{"arch": "pvt", "model": "masked image model", "dataset": "Sentinel-2 satellite tiles (TerraMesh)", "train_examples": 36250, "image_size": 64, "crop_scale_min": 0.7, "horizontal_flip": true, "translate": 0.06, "method": "simmim", "mask_ratio": 0.6, "loss": "l1", "norm": "layernorm", "norm_position": "pre", "activation": "squared_relu", "mlp_ratio": 4, "head_dim": 32, "fused_qkv": false, "qk_norm": false, "parallel_block": false, "dropout": 0.05, "inner_norm": false, "moe": "soft", "num_experts": 64, "moe_every": 2, "expert_mlp_ratio": 0.5, "slots_per_expert": 1, "shared_expert": false, "patch_size": [4, 4], "conv_stem": false, "depths": [8, 8], "widths": [64, 128], "residual_init": "none", "optimizer": "adamw", "lr": 0.0033, "beta1": 0.85, "beta2": 0.98, "eps": 1e-06, "grad_clip": 5.0, "steps": 6600, "batch_size": 64, "epochs": 11.7, "lr_schedule": "cosine", "final_lr_fraction": 0.05, "warmup_steps": 330, "weight_decay": 0.2}
Rows from block 10, named by matrix and row number. Rows with one number belong to one neuron. Each number is 128 + 32 x the weight over its row's rms, rounded and kept within 0 to 255. All counts start at 0. After the name is the row's rms in percent of the matrix's.
# fc1: MLP up (model.blocks.10.mlp.fc1.weight, 512x128), inputs 0-127
# fc2: MLP down (model.blocks.10.mlp.fc2.weight, 128x512, transposed), outputs 0-127
fc1.155 028 [129 150 166 157 152 106 153 131  42 105 122 116 172  82 200 106 157 148 171 173 139 134 128 108 148  95 102  99 115 125 136 146 123  49  96  98 122 126  99 115 135 164 166 157 147 117 109 133 131 162 134 111 179 171 108  68 158 129  82 107 163 107 134 137 102 105 119 112 151 141 113 102 106 181 212 138 145 137 146 153 193 114  87 155 134 112 132 111 158  91  95 182 159 123  74 107 150 116 161 132  81 164  93 170 134 157 130  82  24 131 169 113 108 115 138 162 120  77 136 178  97 144 133 114 146 195 132 111]
fc2.155 027 [130  90 137 142 144  78 124 152 114  77  99 171 110 209 133 154  86  86  98 100 109 110 135 109 122 144 130  96 180 131  70  92 107 115 124 114 152 141 112 145 174 146 108 160 179 152 168 104 137 132 152 125 110 167 133 174 148 158 147 119  82  59 126 133 110 131 134 111 161 147 134 152 148 121  81 126 103 101 103  94 110 140  99  79 133 124 109 151  83 176 128  68 134 140 127 167  98 204 154 180 119 122 125 170 160 166 134 130 149 145  40 141 209 134 115 120 176 127 139 141 176  64 117  38 155 112  93  94]
fc1.156 117 [134 125 155 159 147 150 122 143 138 177 144 105 137 145 158 147  76 158  95  76 154 126 164 104 109 105  60 190 139 108 204 124 143  46 160 119 136 136 103 192 151  94 153  65 161 157 112  94 115  77 137  72 148 174 153 173 141 117 155  81 171 157 143 131 109  72 176 161 106 143 138 148 114 171 170 105 187 108 132 128  97  76 117  69  94  89 144 115 185 111 149 146 125  94  85 164 123  70 154 105 154 110 116  61 155 149 124 130 133 188 113 135 116 136  80 106 132 144 125 113 110 116 103 115 157 116 108  99]
fc2.156 124 [ 97 136 173  79 103 113 120 151 135  76 116 139 131 167 143 159 141 115 157  90 101 115  97 141 152 121 210  91 154 130  91 121 113 148 128 105 138 116 136 138 143 150 118 158 143 135 255 119 191 146 187 131 140 110  80  82  57 136 177 148 141 129 126 128 154 150 132  72 178 149 144 120 175 107 151 118  57 125 132  84 104 100 117 152 163 129 108  86 107 157 139  79  99 167 163  78  75 134 147 141 210 138 131 126 149 143 111 166 134 117 124  83 120 111 172 117 137 120 101 159 171 104  57 114  92 124  93 109]
fc1.157 017 [111 160 113 175 112 137 175 103  77  91  98 108 145 167 110 126 115  91 147 107 116 104 101  75 158 157 141 111 101 172 102 171 109 152 111 166  74 109 163 134 128 157 115  96 173 114 185  83  76  98  84 135 149 128 111 182  84 126 121 145 179  76 157 152  96 107 120 169 127 181  97  92 125 173 167  84  83  85 141 140 181 122 104 154 146 150 148 119 138 101  85 125  90 160 173  74  98  93 170 161 143 184  70 116 124  84 159 134  75 139  94 154 167  89 192 159 104 140 152 102 152  88 116  87 142 121 108 146]
fc2.157 009 [125 158 143 104 141  96 120 106 168 173 157 100 135 161 124 173 181 106 136  79 118 164 123 150 175 181 172 111 135 174 118 141 175 169  90 161 134  71  97 105 119 120 101 116  55 146 122 165 173 179  90 184  99  97 131 166 171  76 133 123 122 166 159 132 176 112 142 142 114 120  58 139 149 129 123 122 112 100 159 138 115 103 147 122 108 175  86 126 133  91 174 165 184 106 143  96 101 157 156 184 163 117 168 108  80 109  69 139 166  84 185 144 150 174 133 187 119 150 102  75 134 136 144  99  82 149 107 146]
fc1.158 146 [ 70 125 126 128 109 129 114 122  77  81 106 144 111 225 138 121  61  89 109 109 125 129 122 141 129 166 163  97 138 158 157 145 109 183 149 133 123 100 123  69 114 191 113 127 109 185 144 153 136 169 118 147 120  99 108 111 166 145 117 148 140 172 116 140 120 134 142 128 117 115 118 172 193  61  83 134 112 162 128  84  74 201 130 177 138  72 143 134 100 211 158 136 143 146 174  81  80  89 128 152  55 127 123 106 122 141 147 120  75 125 160  97 116 158  90 132 142 169  72 158 151 114 116 144 103 179 155 130]
fc2.158 164 [188 130 114 184 125  90 107 139 151 130 100 128 160 184 131  80 139 141 136 121 123 102 119  81 133  69  90  80 152 109 145 117  97  47  97  91 158 138 115 155 158 124 155 125 159  60 101 119  91 144 102  86 151 155 176 148 117 150 112  92 163  75 144 154 125 116 123 132  92 208 154 132 160 164 159 100 161  61 151 125 107 107 104 102 136 111 103 100 161 104 105 153 116  66  83 170 155 154 152 121 155 145 100 125 162 148 208  99 157 185  88 189 116 115 133 109 148 117 177 132  79  91 163  87 108 106 122 102]
fc1.159 078 [140 134   0 209 121 119 107 125 141 168 118 148 151  97 126 108 124 154  58 200 133 130 107 128 121 118 118 134 117  99 165 125 142 121 159 127 125  79 122  23 105  87 115  90 142 125  36 180 144 160 142 123 157 141 112 114 111 136 129 103 176 120 159 134 138 162  97 176 141 161 154 138  97 127 126 135 170 121 142  93 137 105 131 116 123  77 136 125 171 137  76 176 129 107 119  79 163 131 115  68 137 124 115  58 147 124 147 108 130 153 138 113 138 133 105  95 142 155 111  97  90 143 171 171 147 120 184 141]
fc2.159 071 [128  99 103 174 144 121 132 127 159 169 120  94 159 113 135  71 138 104 127 138  94  98 157  81 125 111  79 121 143  88 171 135 115  80 116 102 156 127  73 123 162 105 151 126 168  90  60 100  67 115 125 133 163 173 157 169 125 155  86 117 192 114 150 152  89 149 154 131  88 178 152 146 118 149 120 100 168  27 134 133  65 137 106 100 120  83 110 112 141 114  85 139 131 102 131 148 128 117 167 100  94 151 108 109 170 157 180  81 170 189 109 132  84 130  82 120 137 101  99 117  99  90 219 115 136  85 143  88]
fc1.160 065 [139 132 198  73 116 105 142 148 160 121 134 149  74 142  71 131 136 119 139  98 140 137 104 130 128 137 174  92 113 167 105 160 146 186 108 138  94 147 176 159  92 109  92 167  45 130 186  99 147  93 115 155  87 125 117 146  98 112 149 159 102  95 109 121 155 123 101 123 211 140 122 125 126 153 113 151 120 125 102  26 144 124 162 120 146 159 133 120 105  94 188 140 122 141 167 134  92 105 103 137 146  74 141 170 105 106  85 194 198  92 155 137 175 129 148 142  87 128 162 179 126 167  89 150 111  80 118 189]
fc2.160 067 [119 118 255 112 118 148 123 114 135 166 117 176 120 143 117 165 108 109 168 102 155 121 108 138 108 141 108  75 169 104 109  93 105 136  94 106 137 141 118 189 152 157 107  96 141 110  44 127 111  26 125 109 140 141 112 202 156 153 110 138 155 127 140 136 138  92 141 111 165  79 150 132 127 155  80 120 139 182 141  99 156 132  94 105 149 164 130 145  77 160 151 156  99 153 120 120 117  73 166 121 118 130 103 119 131 149  30 145 153  95 138 147 195 144 131 132 163 120 115 179 174 108  65 132 127 104 113 100]
fc1.161 125 [151 149 165 110 112 132 135 112 152  91 129 128 110  79  91 140 172 106 138 129 100 122  93 174 126 149 158 110 124 145 139 118 132 125 106 139 118 135 153  63 113 135 104 160 104 152 204 163 178 168 121 158 109  81  80 102  97 131 128 163  57 133 113 125 153 155  71 103 153 141 127  69  98 134 106 132  91 179 126 130 173 115 142 158 138 214 110 133  58  92  99 139 111 160 177 104  65 112 101 163 239 145 135 134 104 108  60 140 164 101 150 121 151  90 142 156 125 120 133 121 153 133  46 160 106  89 126 152]
fc2.161 137 [191 127 141 171 117  68 114 165 140  86 111 175 144  70 146 136 186 127 138 111 107 111 132 145  99 128 162 123 144 119 136  99 107  46  73 106 151 107 142  42 151 144 111 196 151 113 179 172 163 166 134 131 138 155 117 110 110 136  86 142  74  77 129 146 125 155  64 145 130 164 143  74  82 156 106 122 126 113 143 140 150  61 113 142 176 169  87 110 104  36 143 151 101 138 171 107 106 178 124 148 205 142 114 160 143 133 121 126 129 136 114 113 151 109 153 141 158 108 127 160 162 104  73  89 100 126 117 109]
fc1.162 017 [144 140 104 120 136 175 162 145 148 185 116 140 122 151 132  78  27 116 120  86 158 104 119 103 104 150 138 123  89 162 149 110 169 151 167 180  99 201 114 134 157 134 137 112  68  80 139 112 174  90  62 154  97 121 157  98 108 140 143 148 172 103 136 160 137 124  95 111 123 163 123 131 163  59 191 126  62 119 157 155  91 112  87  95 142 115 105  80 208 156 132 153 113  70 124 145 126 152 123 121  92  87 100 153 148 128 119 123 134 122 148 165 166  93  98 173 131 166 159 106  69 133 178 179 131 141 133 163]
fc2.162 012 [112 163 121 131 120 187 115 111 185  54  76 140 114 143 139 142 114 158 114 157 179  68 129  86 168  95 168  82 192 120 113  68 104  83 112 145 128 120 131 140 128  89 138 122 179 133 111 161 122 149 149 166 143  57 143  84  88 163 145 113 105 146 137 187 180 185 140 139 142  94 161 108 174 159 130 132 132 189  98 147 135  82 132 164 135 153 117 145 100 159 113 131  69 124 174 141 164 142 156 146 150  85  92 162 140 126 137 116 147 101 159  68 179  71 170 103 150 116  95 155 167  66 102 115 131 103 172 134]
fc1.163 142 [138 110 191 103 133 126 141 165 127 195 115 164 152   0 127 167 192  76 127 133 152 127 121 105  85 134 141 160 123 116 118 146 113  82 120 140 124 121  96 175 136  71 131 102 132  96  80  83 167  61  98 106 122 126 162 144 184 121 123  96 129 113 122 131 109 134 180 181 127 110 132 156 120 144 129 132 135  78 115 174 197 143 123 111  88 132 149 178  90  53 120 115 151 133 183 126 106 180 139 145 109 156 127 174 131 127  90  95 129 127 110 182 135 130 105 167  98  81 116  94 147 146 127  92 178 135 100 141]
fc2.163 157 [ 88  98 136 126 148 138 139 146 117 106 127 144 107  64 145 183 131 104 105 134  97 139 136 171 104 174 188 198 110 155 151 144 141 170 136 147 119  68 128  67 103 108 108 163  99 178 166 167 173 131 136 152 114  83  92  97 184 120 130 155  90 146 113 118 112 128 170 107 132  67 117 117 135 107  55 134 114 212 109 148 212 201 148 155  98 162 147 114  95 104 119 124 147 162 203 118  80 105  89 124 113 108 140 147 111 107  92 172 129  85 147 119 176 173 114 136 128 139  71 130 155 140  77 128 150 132 142 153]
fc1.164 118 [118 136 114 101 122 175 147 148 151  60 146 140  79 225 105 148 103 116 117 106 143 145 112 157 115 157 148 134 112 148 147 150 142 140 126 134 106 106 139  70 123 133 105 158  99 174 211 141 123 187 176 198 110 103 122 107  57 134 108 160  86 204 102 118 134 134 112 142 112 134 121 164 171 113 129 140 108 158 116  66  60 142 141 136 149 143 142  95 100 189 159 106 133 149 151 103 107  62 105 149 181  97 138  94 113 126 122 169 155  98 135 109  97 115  90 123 118 156  50 190 161 132  97 169 108  90 164 148]
fc2.164 126 [ 79 101 130  97 156 155 150 143 113 140 140  96 108  81 145 146 110 143  99 104 109 150 122 168 128 168 162 171 104 144 208 152 140 172 120 152 106  86 112  31  96 143 119 160 107 146  94 182 155 144  99 113 114 124  95  83 182 114  97 140 106 226 111 115 100 138 153 185 121  62 114 126 108 115 118 145 150 198 106 128 154 164 145 150  88 158 141 148 130 109 133 155 156 137 170  84  73 120  86 129 116 119 143 131 118 108  98 134 126  77 178  56 104 164  87 142 120 144  85  92 153 147 106 211 142 130 141 151]
fc1.165 015 [ 78 176  87 165 139 166 150 113 141 150  89 136 172  91 145 149 142 156 114 141 132  84 111 116 141 112 135 128 148 111 112  80 108 123  77  86 122  81  83 162 137 122 100 150  74 139 154 111 142  94 155  76 129 150 173  84 184 153 118 132 152 103 158  95 175 102 154  96 179 117 125  89 176 100 113 188 148  78 117  83 128 103 172 102 126 174 105  92 111  85 173 188  78 126 172 169 107 174  70 102 114  99 124 159  98  80  94 135 160  74 115 133 133 181 157 145 124 119 166 157  83 137 178  80 149 142 112 172]
fc2.165 008 [ 70 172 151 180 182 137  78 110 126 148  91 119 101 137 125  79  90 119 175 139 108 136 156 109 170 177 124 150  70 144  85 163  90 118  53 123 165 157 113 126  86 144  87 133 100 172  82 147  89 157  80 179 161 173 160 119 168  92 142 175 140 100 136 193 140  98  93 157 162 162 127 173 119 168 162 143 172 131 127 164 172 170 130 123 111 129 110 160 181 168 174 126 162 173 127 140 151 168 103 140 161  88  88  83 144 108 130  94 126 113 163 115 120 168 153 128 106 176 133 182 133 145 108 140 109  79 143 111]
fc1.166 082 [110 125 165 164 151 141 144 152  58 103 112 148 147 186 230 123 110 126 130 129 125 127 156  88 116 103 123 109 125 135 150 169 122  53  85 114 140 124  96 108 134  80 176 122 166  79 185 100 161 193 124 109 155 173 165 122 151 129  90  95 158  66 140 141 111 126 133 168 137 199 134 118 147 145 181 118 108  94 147 140 162 139 109 124 104  53 139 118 140 115 120  86 155 144 145 127 142 146 157 151  99 135 110 160 152 147 185 101  40 152  95 151 102 154 151 136 112 109 146 146 123 114 117  81 159 228 120 108]
fc2.166 076 [141 148 190 102  92 122 101 148 101 103  94 154 154 184 160 142 129 100 172 119 138  88  97 116 120 119 118  92 190  79 117  82  72 135 121  61 179 114 116 152 182 160 113 167 191 111 143 135 135  96 165 146 182 120 112 137 106 179 116 126 128 143 166 147 137 131 118 110 177 119 178 124 151  93 141  84  98 115 150 100 108 109  62 125 161 174  99 110 111 164 128 107  75 133 121 122 113 131 179 128 177 148  84 100 169 183  96 158  86 111 134 100 145 127 142 134 178 129 142 157 186  66  67 134  93 159  89  64]
fc1.167 202 [153 113 159 175 147  95 129 146 125 129 132 133 127 139 121 110 112 168  83 120 145 132 148 102 165 161 109 219 120 124 101 135 137 142 187 125 141 239 131 131 118  47 135 200 121 107 133 116 146 165  90  69 114 118 159 154  34 119 129 121 152  96 124 127 117  86 151  94  92 112 124 181  84 129  74 134 168 144 110 179  89 116 127 114 145 101 149 133  63 114 191 102 140 152 105 138  74  81 119 123 119  94 130 104 123 132 126 128 137 136 130 185  27 157 122 129 123 160 121 163 160 133 159 118 153 120  95 123]
fc2.167 188 [187 144 113 173 136 113 123 203 126 109 131 219 133 162 133 117 105  71  99  84 191 137 142 128  98 142  98 136 118 117 125 137 127 138 104 125 130  98 136  99 130  53 131 143 130 167 150 228 139 169  64 182 123  80  97  98 152 134 195 117 130 171 116 137 144 131 122 184 151 119 132 123 110  96 150 135 142 155 114 178  99 140 121 153 126 153 118 123 115 109 180 137 138 140   9 165 175  83 122 133 125 108 125 109 117 130 104 133 139  86  44 150  54 108 131 137 123 149 127 140 110 138 108 132  96 122 106 128]
fc1.168 130 [147 144 102 135 137  20 125 117 129 166 131  81 157  26 134 129 130 141 107 166 130 140 117 125 108 140 164 114 125 120 117 125 129 148  96 129 148 137 115  75 129 146 161 140 125 111 107 117 140 126 125  72 119 128 135  68 161 114 127 112 105  32 126 142 121 117 164 160 116 114 131 125  77 144 185 132 152 153 135 165 104 125 134 122 118  89 117 144 245  10 180 133 131 117 111 158 176 193 115 127 129 123 128 150 138 120 101 126 135 177 121 116 193 124 168 127 135 125 195 164 109 124  99 108 160 123  87 131]
fc2.168 124 [108 117 150 111 144 148 151 169 135  95 152  36 139  21 140 102 104  60 134 154  38 129 133 134  74 103 131 112 131 109 177 145 132 106 133 137 137  62 109 111 138 121 147 126 136 114 118 137 115 114 158 176 135  86 110 144  96 135 152 137 132 143 104 131  91 130 114 104 166 196 122  53 145 182 188 138  99 163 152  67 113 135 118 161  94 150 142 133 143 171 115 143 143 120 162 178 142  41 121  86 104 147 123 171 119 124 152 114 137 180 193 130 116 148 148 155 116 130 179 174  76 116 140 149  96 116 123 122]
fc1.169 019 [172 174 135  82 124 149 108 164 185 190 128 150 114  91  75 144 172 134  92 131 105 137 154  94  86 101 148 129 126 167 118  77 168  56 109 160 142 120 163 120 115  79 174 105 113 102 109 108 166 105 160 104  96  92  90 128 108 101 124  85 141 137 112  91 157 121 105 173  81 162 152 128 105 175 113 110 147  96  99 145 182 102  87 141 181  93 136 149 147  87 141 132 127 154 122 178 129 123  95 153 172 128 165 119 107 169 164 130 209 177 100  96 125 131 145 154 132  79 164 108  86 159 155 149 160  30  93 128]
fc2.169 011 [155 173  57 196  81 146 121  96 173 104 150 158 151 120 110 103 153 119  71 172 148 105 116 134 105 163  98 161  83 111 183 155 113 104 176 145 111 115 116  85 114 142 117  95 167 185  95 159 112 100 140 170 126 166 132 105 101 127 123 171 119 124 133 183 143 113  98 147  83 138 178 161 154 163 128 142 134 119 177  85  80  97  96  73  81  80 114 101 141 131 155 168 137  75 143 120 182  90 112 134 138 157 106  84 170 136 152 120 188 114 127 151 108 131  94 108 183 143  87 169  91 100 212  92 122 108 149 102]
fc1.170 021 [148 139 112 138 134 160 155 148 118 197  80 170 174 170 156  80 152 103 126 156 182  91 166  88 124  93 115 114  91  82 124 162 167 117 119 101 127 165  92 129 143  71 124 172 148 114  59 128 175 130  98  76  97 255 169 152 171 156  68 142 141 128 156 177 127 117 146 164 147 130 160 105 133 160 138 140 163 133 162 159 122  88 103 104 153  75 162 114 153 112 125 143 139  90 145 124 145  99 153 114  90 116 110 111 107 143 100 133 146 124  90 148 130 134 117 157 150 104 159 122  51 173 141 101 154 158 170 176]
fc2.170 014 [110  72 193 109 163 162 142 152 121 112 174 123  50 193 159 143 170 171 134 135 120 160 159 172 110 119 129 151  81 218  97 113 204 177 148 168  85 124 174 128  93  82 122 137  89 110 144 151 151 161 155 111  69 114 132 116 137  57 143 163 116 175 109 143  97 132 175 155 125 102 126 109 124 135 120 154  74 157 114 152 115 122 151 116 102 127 130 102 101  91 163  77 106 134 143 103 136 120 123 116 146  97 168 111  78 100 116 143 152 110 122 133  95 143 130 125  77  60 112 165 131 181 131 143 173  68  88 158]
fc1.171 015 [ 98 130 157 152  97 135 130 110 114 113 156 144 140 148 185 145 136 115  99 154 166 102 169  91 123 150  98 149 112 137 133  90 134  94 132 169 181 129 173 149 146 124 113 118 126  78 155 148 186 129 127 151 106 155 140  75 188 130  74 101 140 178 115 161  78 115 117 141 118 165 155 100 166 100 150 126 180 116 151  82 184 186 177  87 176 157 186  76  78 128  91 139 170 115 105 164 159 111 110 173 119  95 127 166 179  82 107  78 131 152 101 175 123  85  86 151 101 141 172 195 150 121 160 172  90 188 118 107]
fc2.171 008 [182 152 167  80 164 113 142 159 121 126 128  90 168 170 156 163 137 171 114  95 177 145 171 101 111  93 163 132 125  84 150 164 138  79 188  82 113  80 111 154 168 136 147 114 160 111 119 165  72 164 108 177  94 101 147  79 162 145  89 155 157 148 125 164 150 150 152 169 184  97  89 107 117 161 139 141 155  75 163 113 148  86 168  87 159 120  69 162 164 161 138 172 157 139 132  88 158 121  99 116 176 136 133 153  84 123  88 122 107 178 145 188 154  91 122 141 161 157  71 160 155  98 113  89 164 150 137  89]
fc1.172 014 [ 79 156 159 150 129 109 130 181 160 108 178 154 118  95 106 133 180 158 173  99 178 113  78 114  93 164 117 140 140 148  87 180  91 158 150  94 130  83 164  76 109 127 152 107  92 105 132  94 101 167 105 111 166 125 156 163 114 175  99 166 161 142 108  93  96 151 101 144 157 175 185 131  98  83 119 120 131 105  71  90  76 113 178 126 114 110 136 125 131  84 156  74 108 106 100 114 155 143 104  72  80 118 183 131 126 100 184 161 173  76  88 149 111 178  93 184 156 120 147 102 105 177 158 128 139 164  97  97]
fc2.172 009 [126 145  78 179 154 136 159 170  95 156 162 169 156 100  76  83 153 173 177  95 152  81 156 164  93 171 132 126  95 145  89  80 105 151  86 143 111  97 157  96 166 136 158 127 175 143 129 176 116 131 101 118 101  96  96 112 179 153  98 105 105 170 174 103 164 168 158 102 119 130  85 100  86 167 167 178 123 166 148 106 129 118 141 181 172 129 176 176 147  98 145 100 107 129 176  89  81 130 161 151  85 112 123 108 177 150 174 133 166 168  98 106  83 102 157 101 145 103  85  88 142  91 133  98 157 152  95 178]
fc1.173 015 [ 78 138 169 109 127 106 123 122 109  77  95 119 142 110  83 118 107 122  91 154 124 123  82 158  87  91 169 175 173 181 117 146 155 170  87 132 161 138 130 136 147 144  81 173  99 107 172 163 160 167 144  92 169 111 176 172  80 131 161 179  80 114 149  85 104 149 180 137  77 173  95 122 114 116 182 145 173 129  93 107  99 102 138 103 171 147 162  76 102 146 181 103  76  94 119  77 115 132 107 128 137 114 101  97  76 153 134 180 147 164 163 118 157 134 134 163 173 180 115 120 168 143 154 134  75  82  96 174]
fc2.173 008 [157 110 165 108  96 141 132  75 173 174 150 131  78  78  97  72 145 186  88  81  72 150 136 125 139 125 174  71 172 151 157  80 103 146 100 103  90 178 112 155 174 144 146 177  97  83 141 141 109 135 123 162 149 162 107 139  88  77 127  69 157  94 109 141 128 142 120 174 151  91 113 134 120 108 133 132 110 159  87 139 114 180 146  91  82  87 106 152 129 177  78 169 107 172 131 143 127  99 140  80  83 118 143 141 119 160  79 117 124  98 155 168 181 174 176 116 119 123 149 127 157 109 172 174 160 183  87 120]
fc1.174 086 [150 112  82  96 157 115 153 120   4 131 161 113  86 124 165 127 130 125 132 157 121 146 149 144 107 165 139 118  75 177 101 162 137 204 150 172  85 114 130 154  85 141 105 117  79 147 126 127 141 123  98 108  91 136 121 130 127  93 143 146 121 117  92 106  99 126 132 122 168 127  96 150 117  95 131 157 126 122  98  81 146 152 159 145 106 141 145 150 128 142 155 118 162 125 168 115  97 126 104 129  76  94 156 145  86  89 113 120  10  83 185 130 121 140 127 142  84 152 123 101 138 182 173 146 149 239 135 185]
fc2.174 096 [181 136  60 162 131  79 112 100 155 232 130 163 120 183 115 148  95 181  72 142 145 137 111 138 148 121 117 161 124 123 110  98 122 111 150 125 116  87 126 132 101 127 102  74 125 120  58 129 129 117 107  32 133 133 135 111 148 128 105 108 124 101 136 114 125 145 111 155 113 133 134 166 127  93  96 138 202 124 126 148 156 143 130 124  92 109 123 147 165 107 118 231 139  99 129 151  76 147 116 125 132 133 126  95 126 123 134 124 162 172 133 206 155 144  39 124 149 151 142  35  83 123 165 153 137  80 136 128]
fc1.175 014 [105 176 147 133 172 153 157 155  93  84  97  93 149 194 102 162 139 192 110  91 179 110 139 147  90  92 100 116 152 122 135 104  99  79 139 145  98 173 113 121  77 107  67  83  66  69  97 150 165 112  89  90 178 102 111 135  98 130 146 127 119 145 177  88  87 105 150 148 176 143 110 167 134  93 163 162 115 165  97 113  91 170 188 117 116 141 167 156 175 166  86 124 109 176 173 102 146 137 164 144 130  94 110 124  80 155 103 104 127 157 185 135 147 106 179 101 104 142 131 162 152  88 109 114 108  72 130  98]
fc2.175 008 [168 125 139  87 120 142 140 129  87 101 121 101 184 117 125 107  84 186 177 180 148  88 115 106 157 147 156 135 175 100 175 133 121  79 148 192 165 118 163 145  66 195 100 110  85 139 110 102 124 164 180  88 169 114 162  76 127 112 178 165  90 179 109 142 133 121 128 123  91 115 111 105 103 127 178 128 139 123  95 115 119 142 138 169 110 184 161 185  80 132 116 148 149 158 133 134 118 100 141 176 131  79  92 165 138 120 183 136 141 161 115 150  99 140  87 166 182  84 174  87 139 172 105 174 162 160 182 153]
fc1.176 024 [130 167 161  91  92 136 112 120 194 141 148 125 147 102 157  81 128 155 166 101 126 107  99  89 165 124  86  78 188  91 116  64  80 154 172 124 151 178  96 135 172 148 153 107 176 118  98  95  90  98  76  75 175 175 155 180 175 164 131 124 137  88 156 159 112 162  94 116  85 145 149 103 123 105 136 110 131 127 141 150 171  57 135  96 177 123 136 139 212  59 157 158 118  78 119 116 125 115 167 125 129 158 102 137 136 161 136 119 163 104 167 144 106 114 107 147 170  99 146  77 106 120 153 123 120  58 136 120]
fc2.176 019 [104 108 183 109 135 112 135 142 118 149 122 168  95 174 140 158  87 105 182 113 188 149 152  98 115 155 102  71 128 130  59  67 164 137 135 132  93 131 158 146 159 139 152 149  55 141  96  93  92   8 151 165  89 155 134 178 138 132 137 183 187  52 135 150 154 116 116 138 147  91 114 130 173 123  95 155 101 159 142 106 133 118 148  92 128 124 100 153 151 175 121 102  68 109 152 156 121  57 146 103 100 100 118 125  89 159 105 175 124 132 147 115 190 126 140 101 171 145 119 148 127 141 130 109 126 125 112 187]
fc1.177 170 [120 172  87 115 117 151 133 166 127 175 128 174 133  78 124  92 137  65 127 153 184 151 132 105 105 150 104 130 141 104 117 105 138 169 150 133 149  87 102 140 146  95 101 132 151 144  56  55 101  42 126 134 134 135 143 168 148 125 115 146 212 215 146 134 107 150 168 100 147 104 125 176 125  95 182 134 133  31 106 141  67 130 124 116  90 104 132 147 170 195 141 140 119  96 135  97 129 137 167 100  88  96 134  85 140 152 139 113 130  93 165 109 122 170  81 133 136 164  49 123 102 135 156 126 142 123 125 115]
fc2.177 189 [133 132 131 155 128 135 118 131 130 156 115 108 148 169 142  94 137 144 116 114 143 113 127  74 155  85  78 114 149 111 165 132 113  70 116 108 142 153 107 152 155  78 171 118 154  58  84  82  72 111 106  91 146 178 172 168 143 139 125  77 187 104 149 139 112 122 141 145  99 206 144 141 144 163 182 114 151  43 139 147  67 132 109  99 108  75 127 128 193 126 116 114 123  81  58 157 153 144 154 113  90 143 112 116 155 149 210  86 131 186  70 133 116 115 118 123 134 106 168 118  69 107 185 117 162 129 117 106]
fc1.178 015 [128 129 176  89 101 123  80  96 105 101  78 150 112 153  79  95 127  80 139 174 114 112  77 180 170 169 181 161  89 166 142 172 146 128 134 109 124 124 133 180 171 174 100 143 162  90 170 167 144 162 126 175 145 164 104 141 143 156 140 138 172 159 140 156  84  77  76 156 136  77 156 111  91  84  96 161  80 169 149 120 115 121  88 108  76  86 151  79 162 155  95 148 137  92 167 118  90 139 109 161 147 116 125 165 175  82  97 130 131 172 112 124  92  91  90 115 169  80 141 110 107  92 173 137 180 118 141 103]
fc2.178 008 [108 170 118 180 162 181 159 161 175  97 116 153 147 149  96  99 130 137 157  77 179  73 106 125 124 168  95 176 159  89 144  97 174 106  96  93 144 146 131  88 143 186  78 161  85 128 178 120 175 114 140 119 112  74 175 144 142  75 114 176 131 152 174 166 110 156 157 118 138 112  96 137 169 108 134 172 123 105 144  94 169  91 167  72  93 132 173 119 163 147 116 141 131  76 160 106 161 174 151  95 118 171 127 127  91  74 176 101 137 113 100 122 152 135 117  91  87 152 122  89  75 106  82 150 135  87 152 176]
fc1.179 124 [ 77 143 115 124 131 176 124 153  56  50 122 122 117 109 169 131  97  85  99 131 160 143 162 127 136 156 127 134 125 141 124 112 121 152 168 148 132 115 106  71 114  99 132 135 122 160 151 122 204 187 103 147 103 155 160 127 159 133 175 112  90 149 106 153  66 154 151 152 127 102 114 145 123  90 108 156 164 184 119 104 187 158 127 168 113  69 114 166  85 122 155  99 134 156 176  88 128 121 127 172   0 125 122 143 114 125 137 135  66 104 141  94 122 136 116 152 160 178  90 125 155 130 162  88 182 193 117 130]
fc2.179 124 [116 108 158 198 134 131 175 169  56 125 125 130  95 163 164 132  91  93 122 123 114 151  94 159  82 171 161 115  83 159 116 165 135 146  93 172 109  90 102  80 112 132 163 170  74 136 129 163 132 152 133 145  72 102  90  74 135 123  96 146 150 116  83 117 138 164 134 147 156  85  90 171 151 107 131 158 152 171  79 110 157 161 162 201 120 131 144 160 106 117 132 132 157 125 141 132  63 113  95 198 157  99 150 101 109 111 133 146  72 119 117 133 117 133 119 164 118 208  97 171 154 163  94 139  99 177  74 186]
fc1.180 016 [ 91 134 146 181 111 114 110  86  79 113 180 101 147 116  84 128 168 165 152 105 117 174 104 149 110 169 124 113 163 125 125 124  95 110  90 121 113  77 140 102 107 140 162  94 181 173 112 121 131 169  89  92  84 175 153  89 147 121 172 169 110 144  78 100  89 168  82 154 166 147 127 141 156 131 148 164 156 136 167 137 135  99 103 157 177 143 121 153 172 132 129 172 162  77 162  84 102  91 148 162  89 169  98 145 160 111 173 179 108 129 161 176 130 141 179 157  79 127 188  91 178  75 122  75  81  95 127  86]
fc2.180 009 [195  94 167 124 152 152 108  92 104 171 150 161 105 158  88 129 183 178 156 168 137 130 170 128 178 134  89  96 139 155 144 120 180 108  80 145 111 130 134 172  98  84  83 133 107 144 134 119  76 156 137 125 176 107 113 163 115 134 104 140  96  97 144 118 167 185 126  79 156  78 177 168 157  86 142 114 183 154 100 122 107 102 155 157 177 149  87 152  93 109 150 145 130  93 125 125 151 177 169  98 179 160 124 166 159 156 137 183 166 136 143 156 176 168  73  68 137 125 181 168 118 129 102  97 134  84 138  74]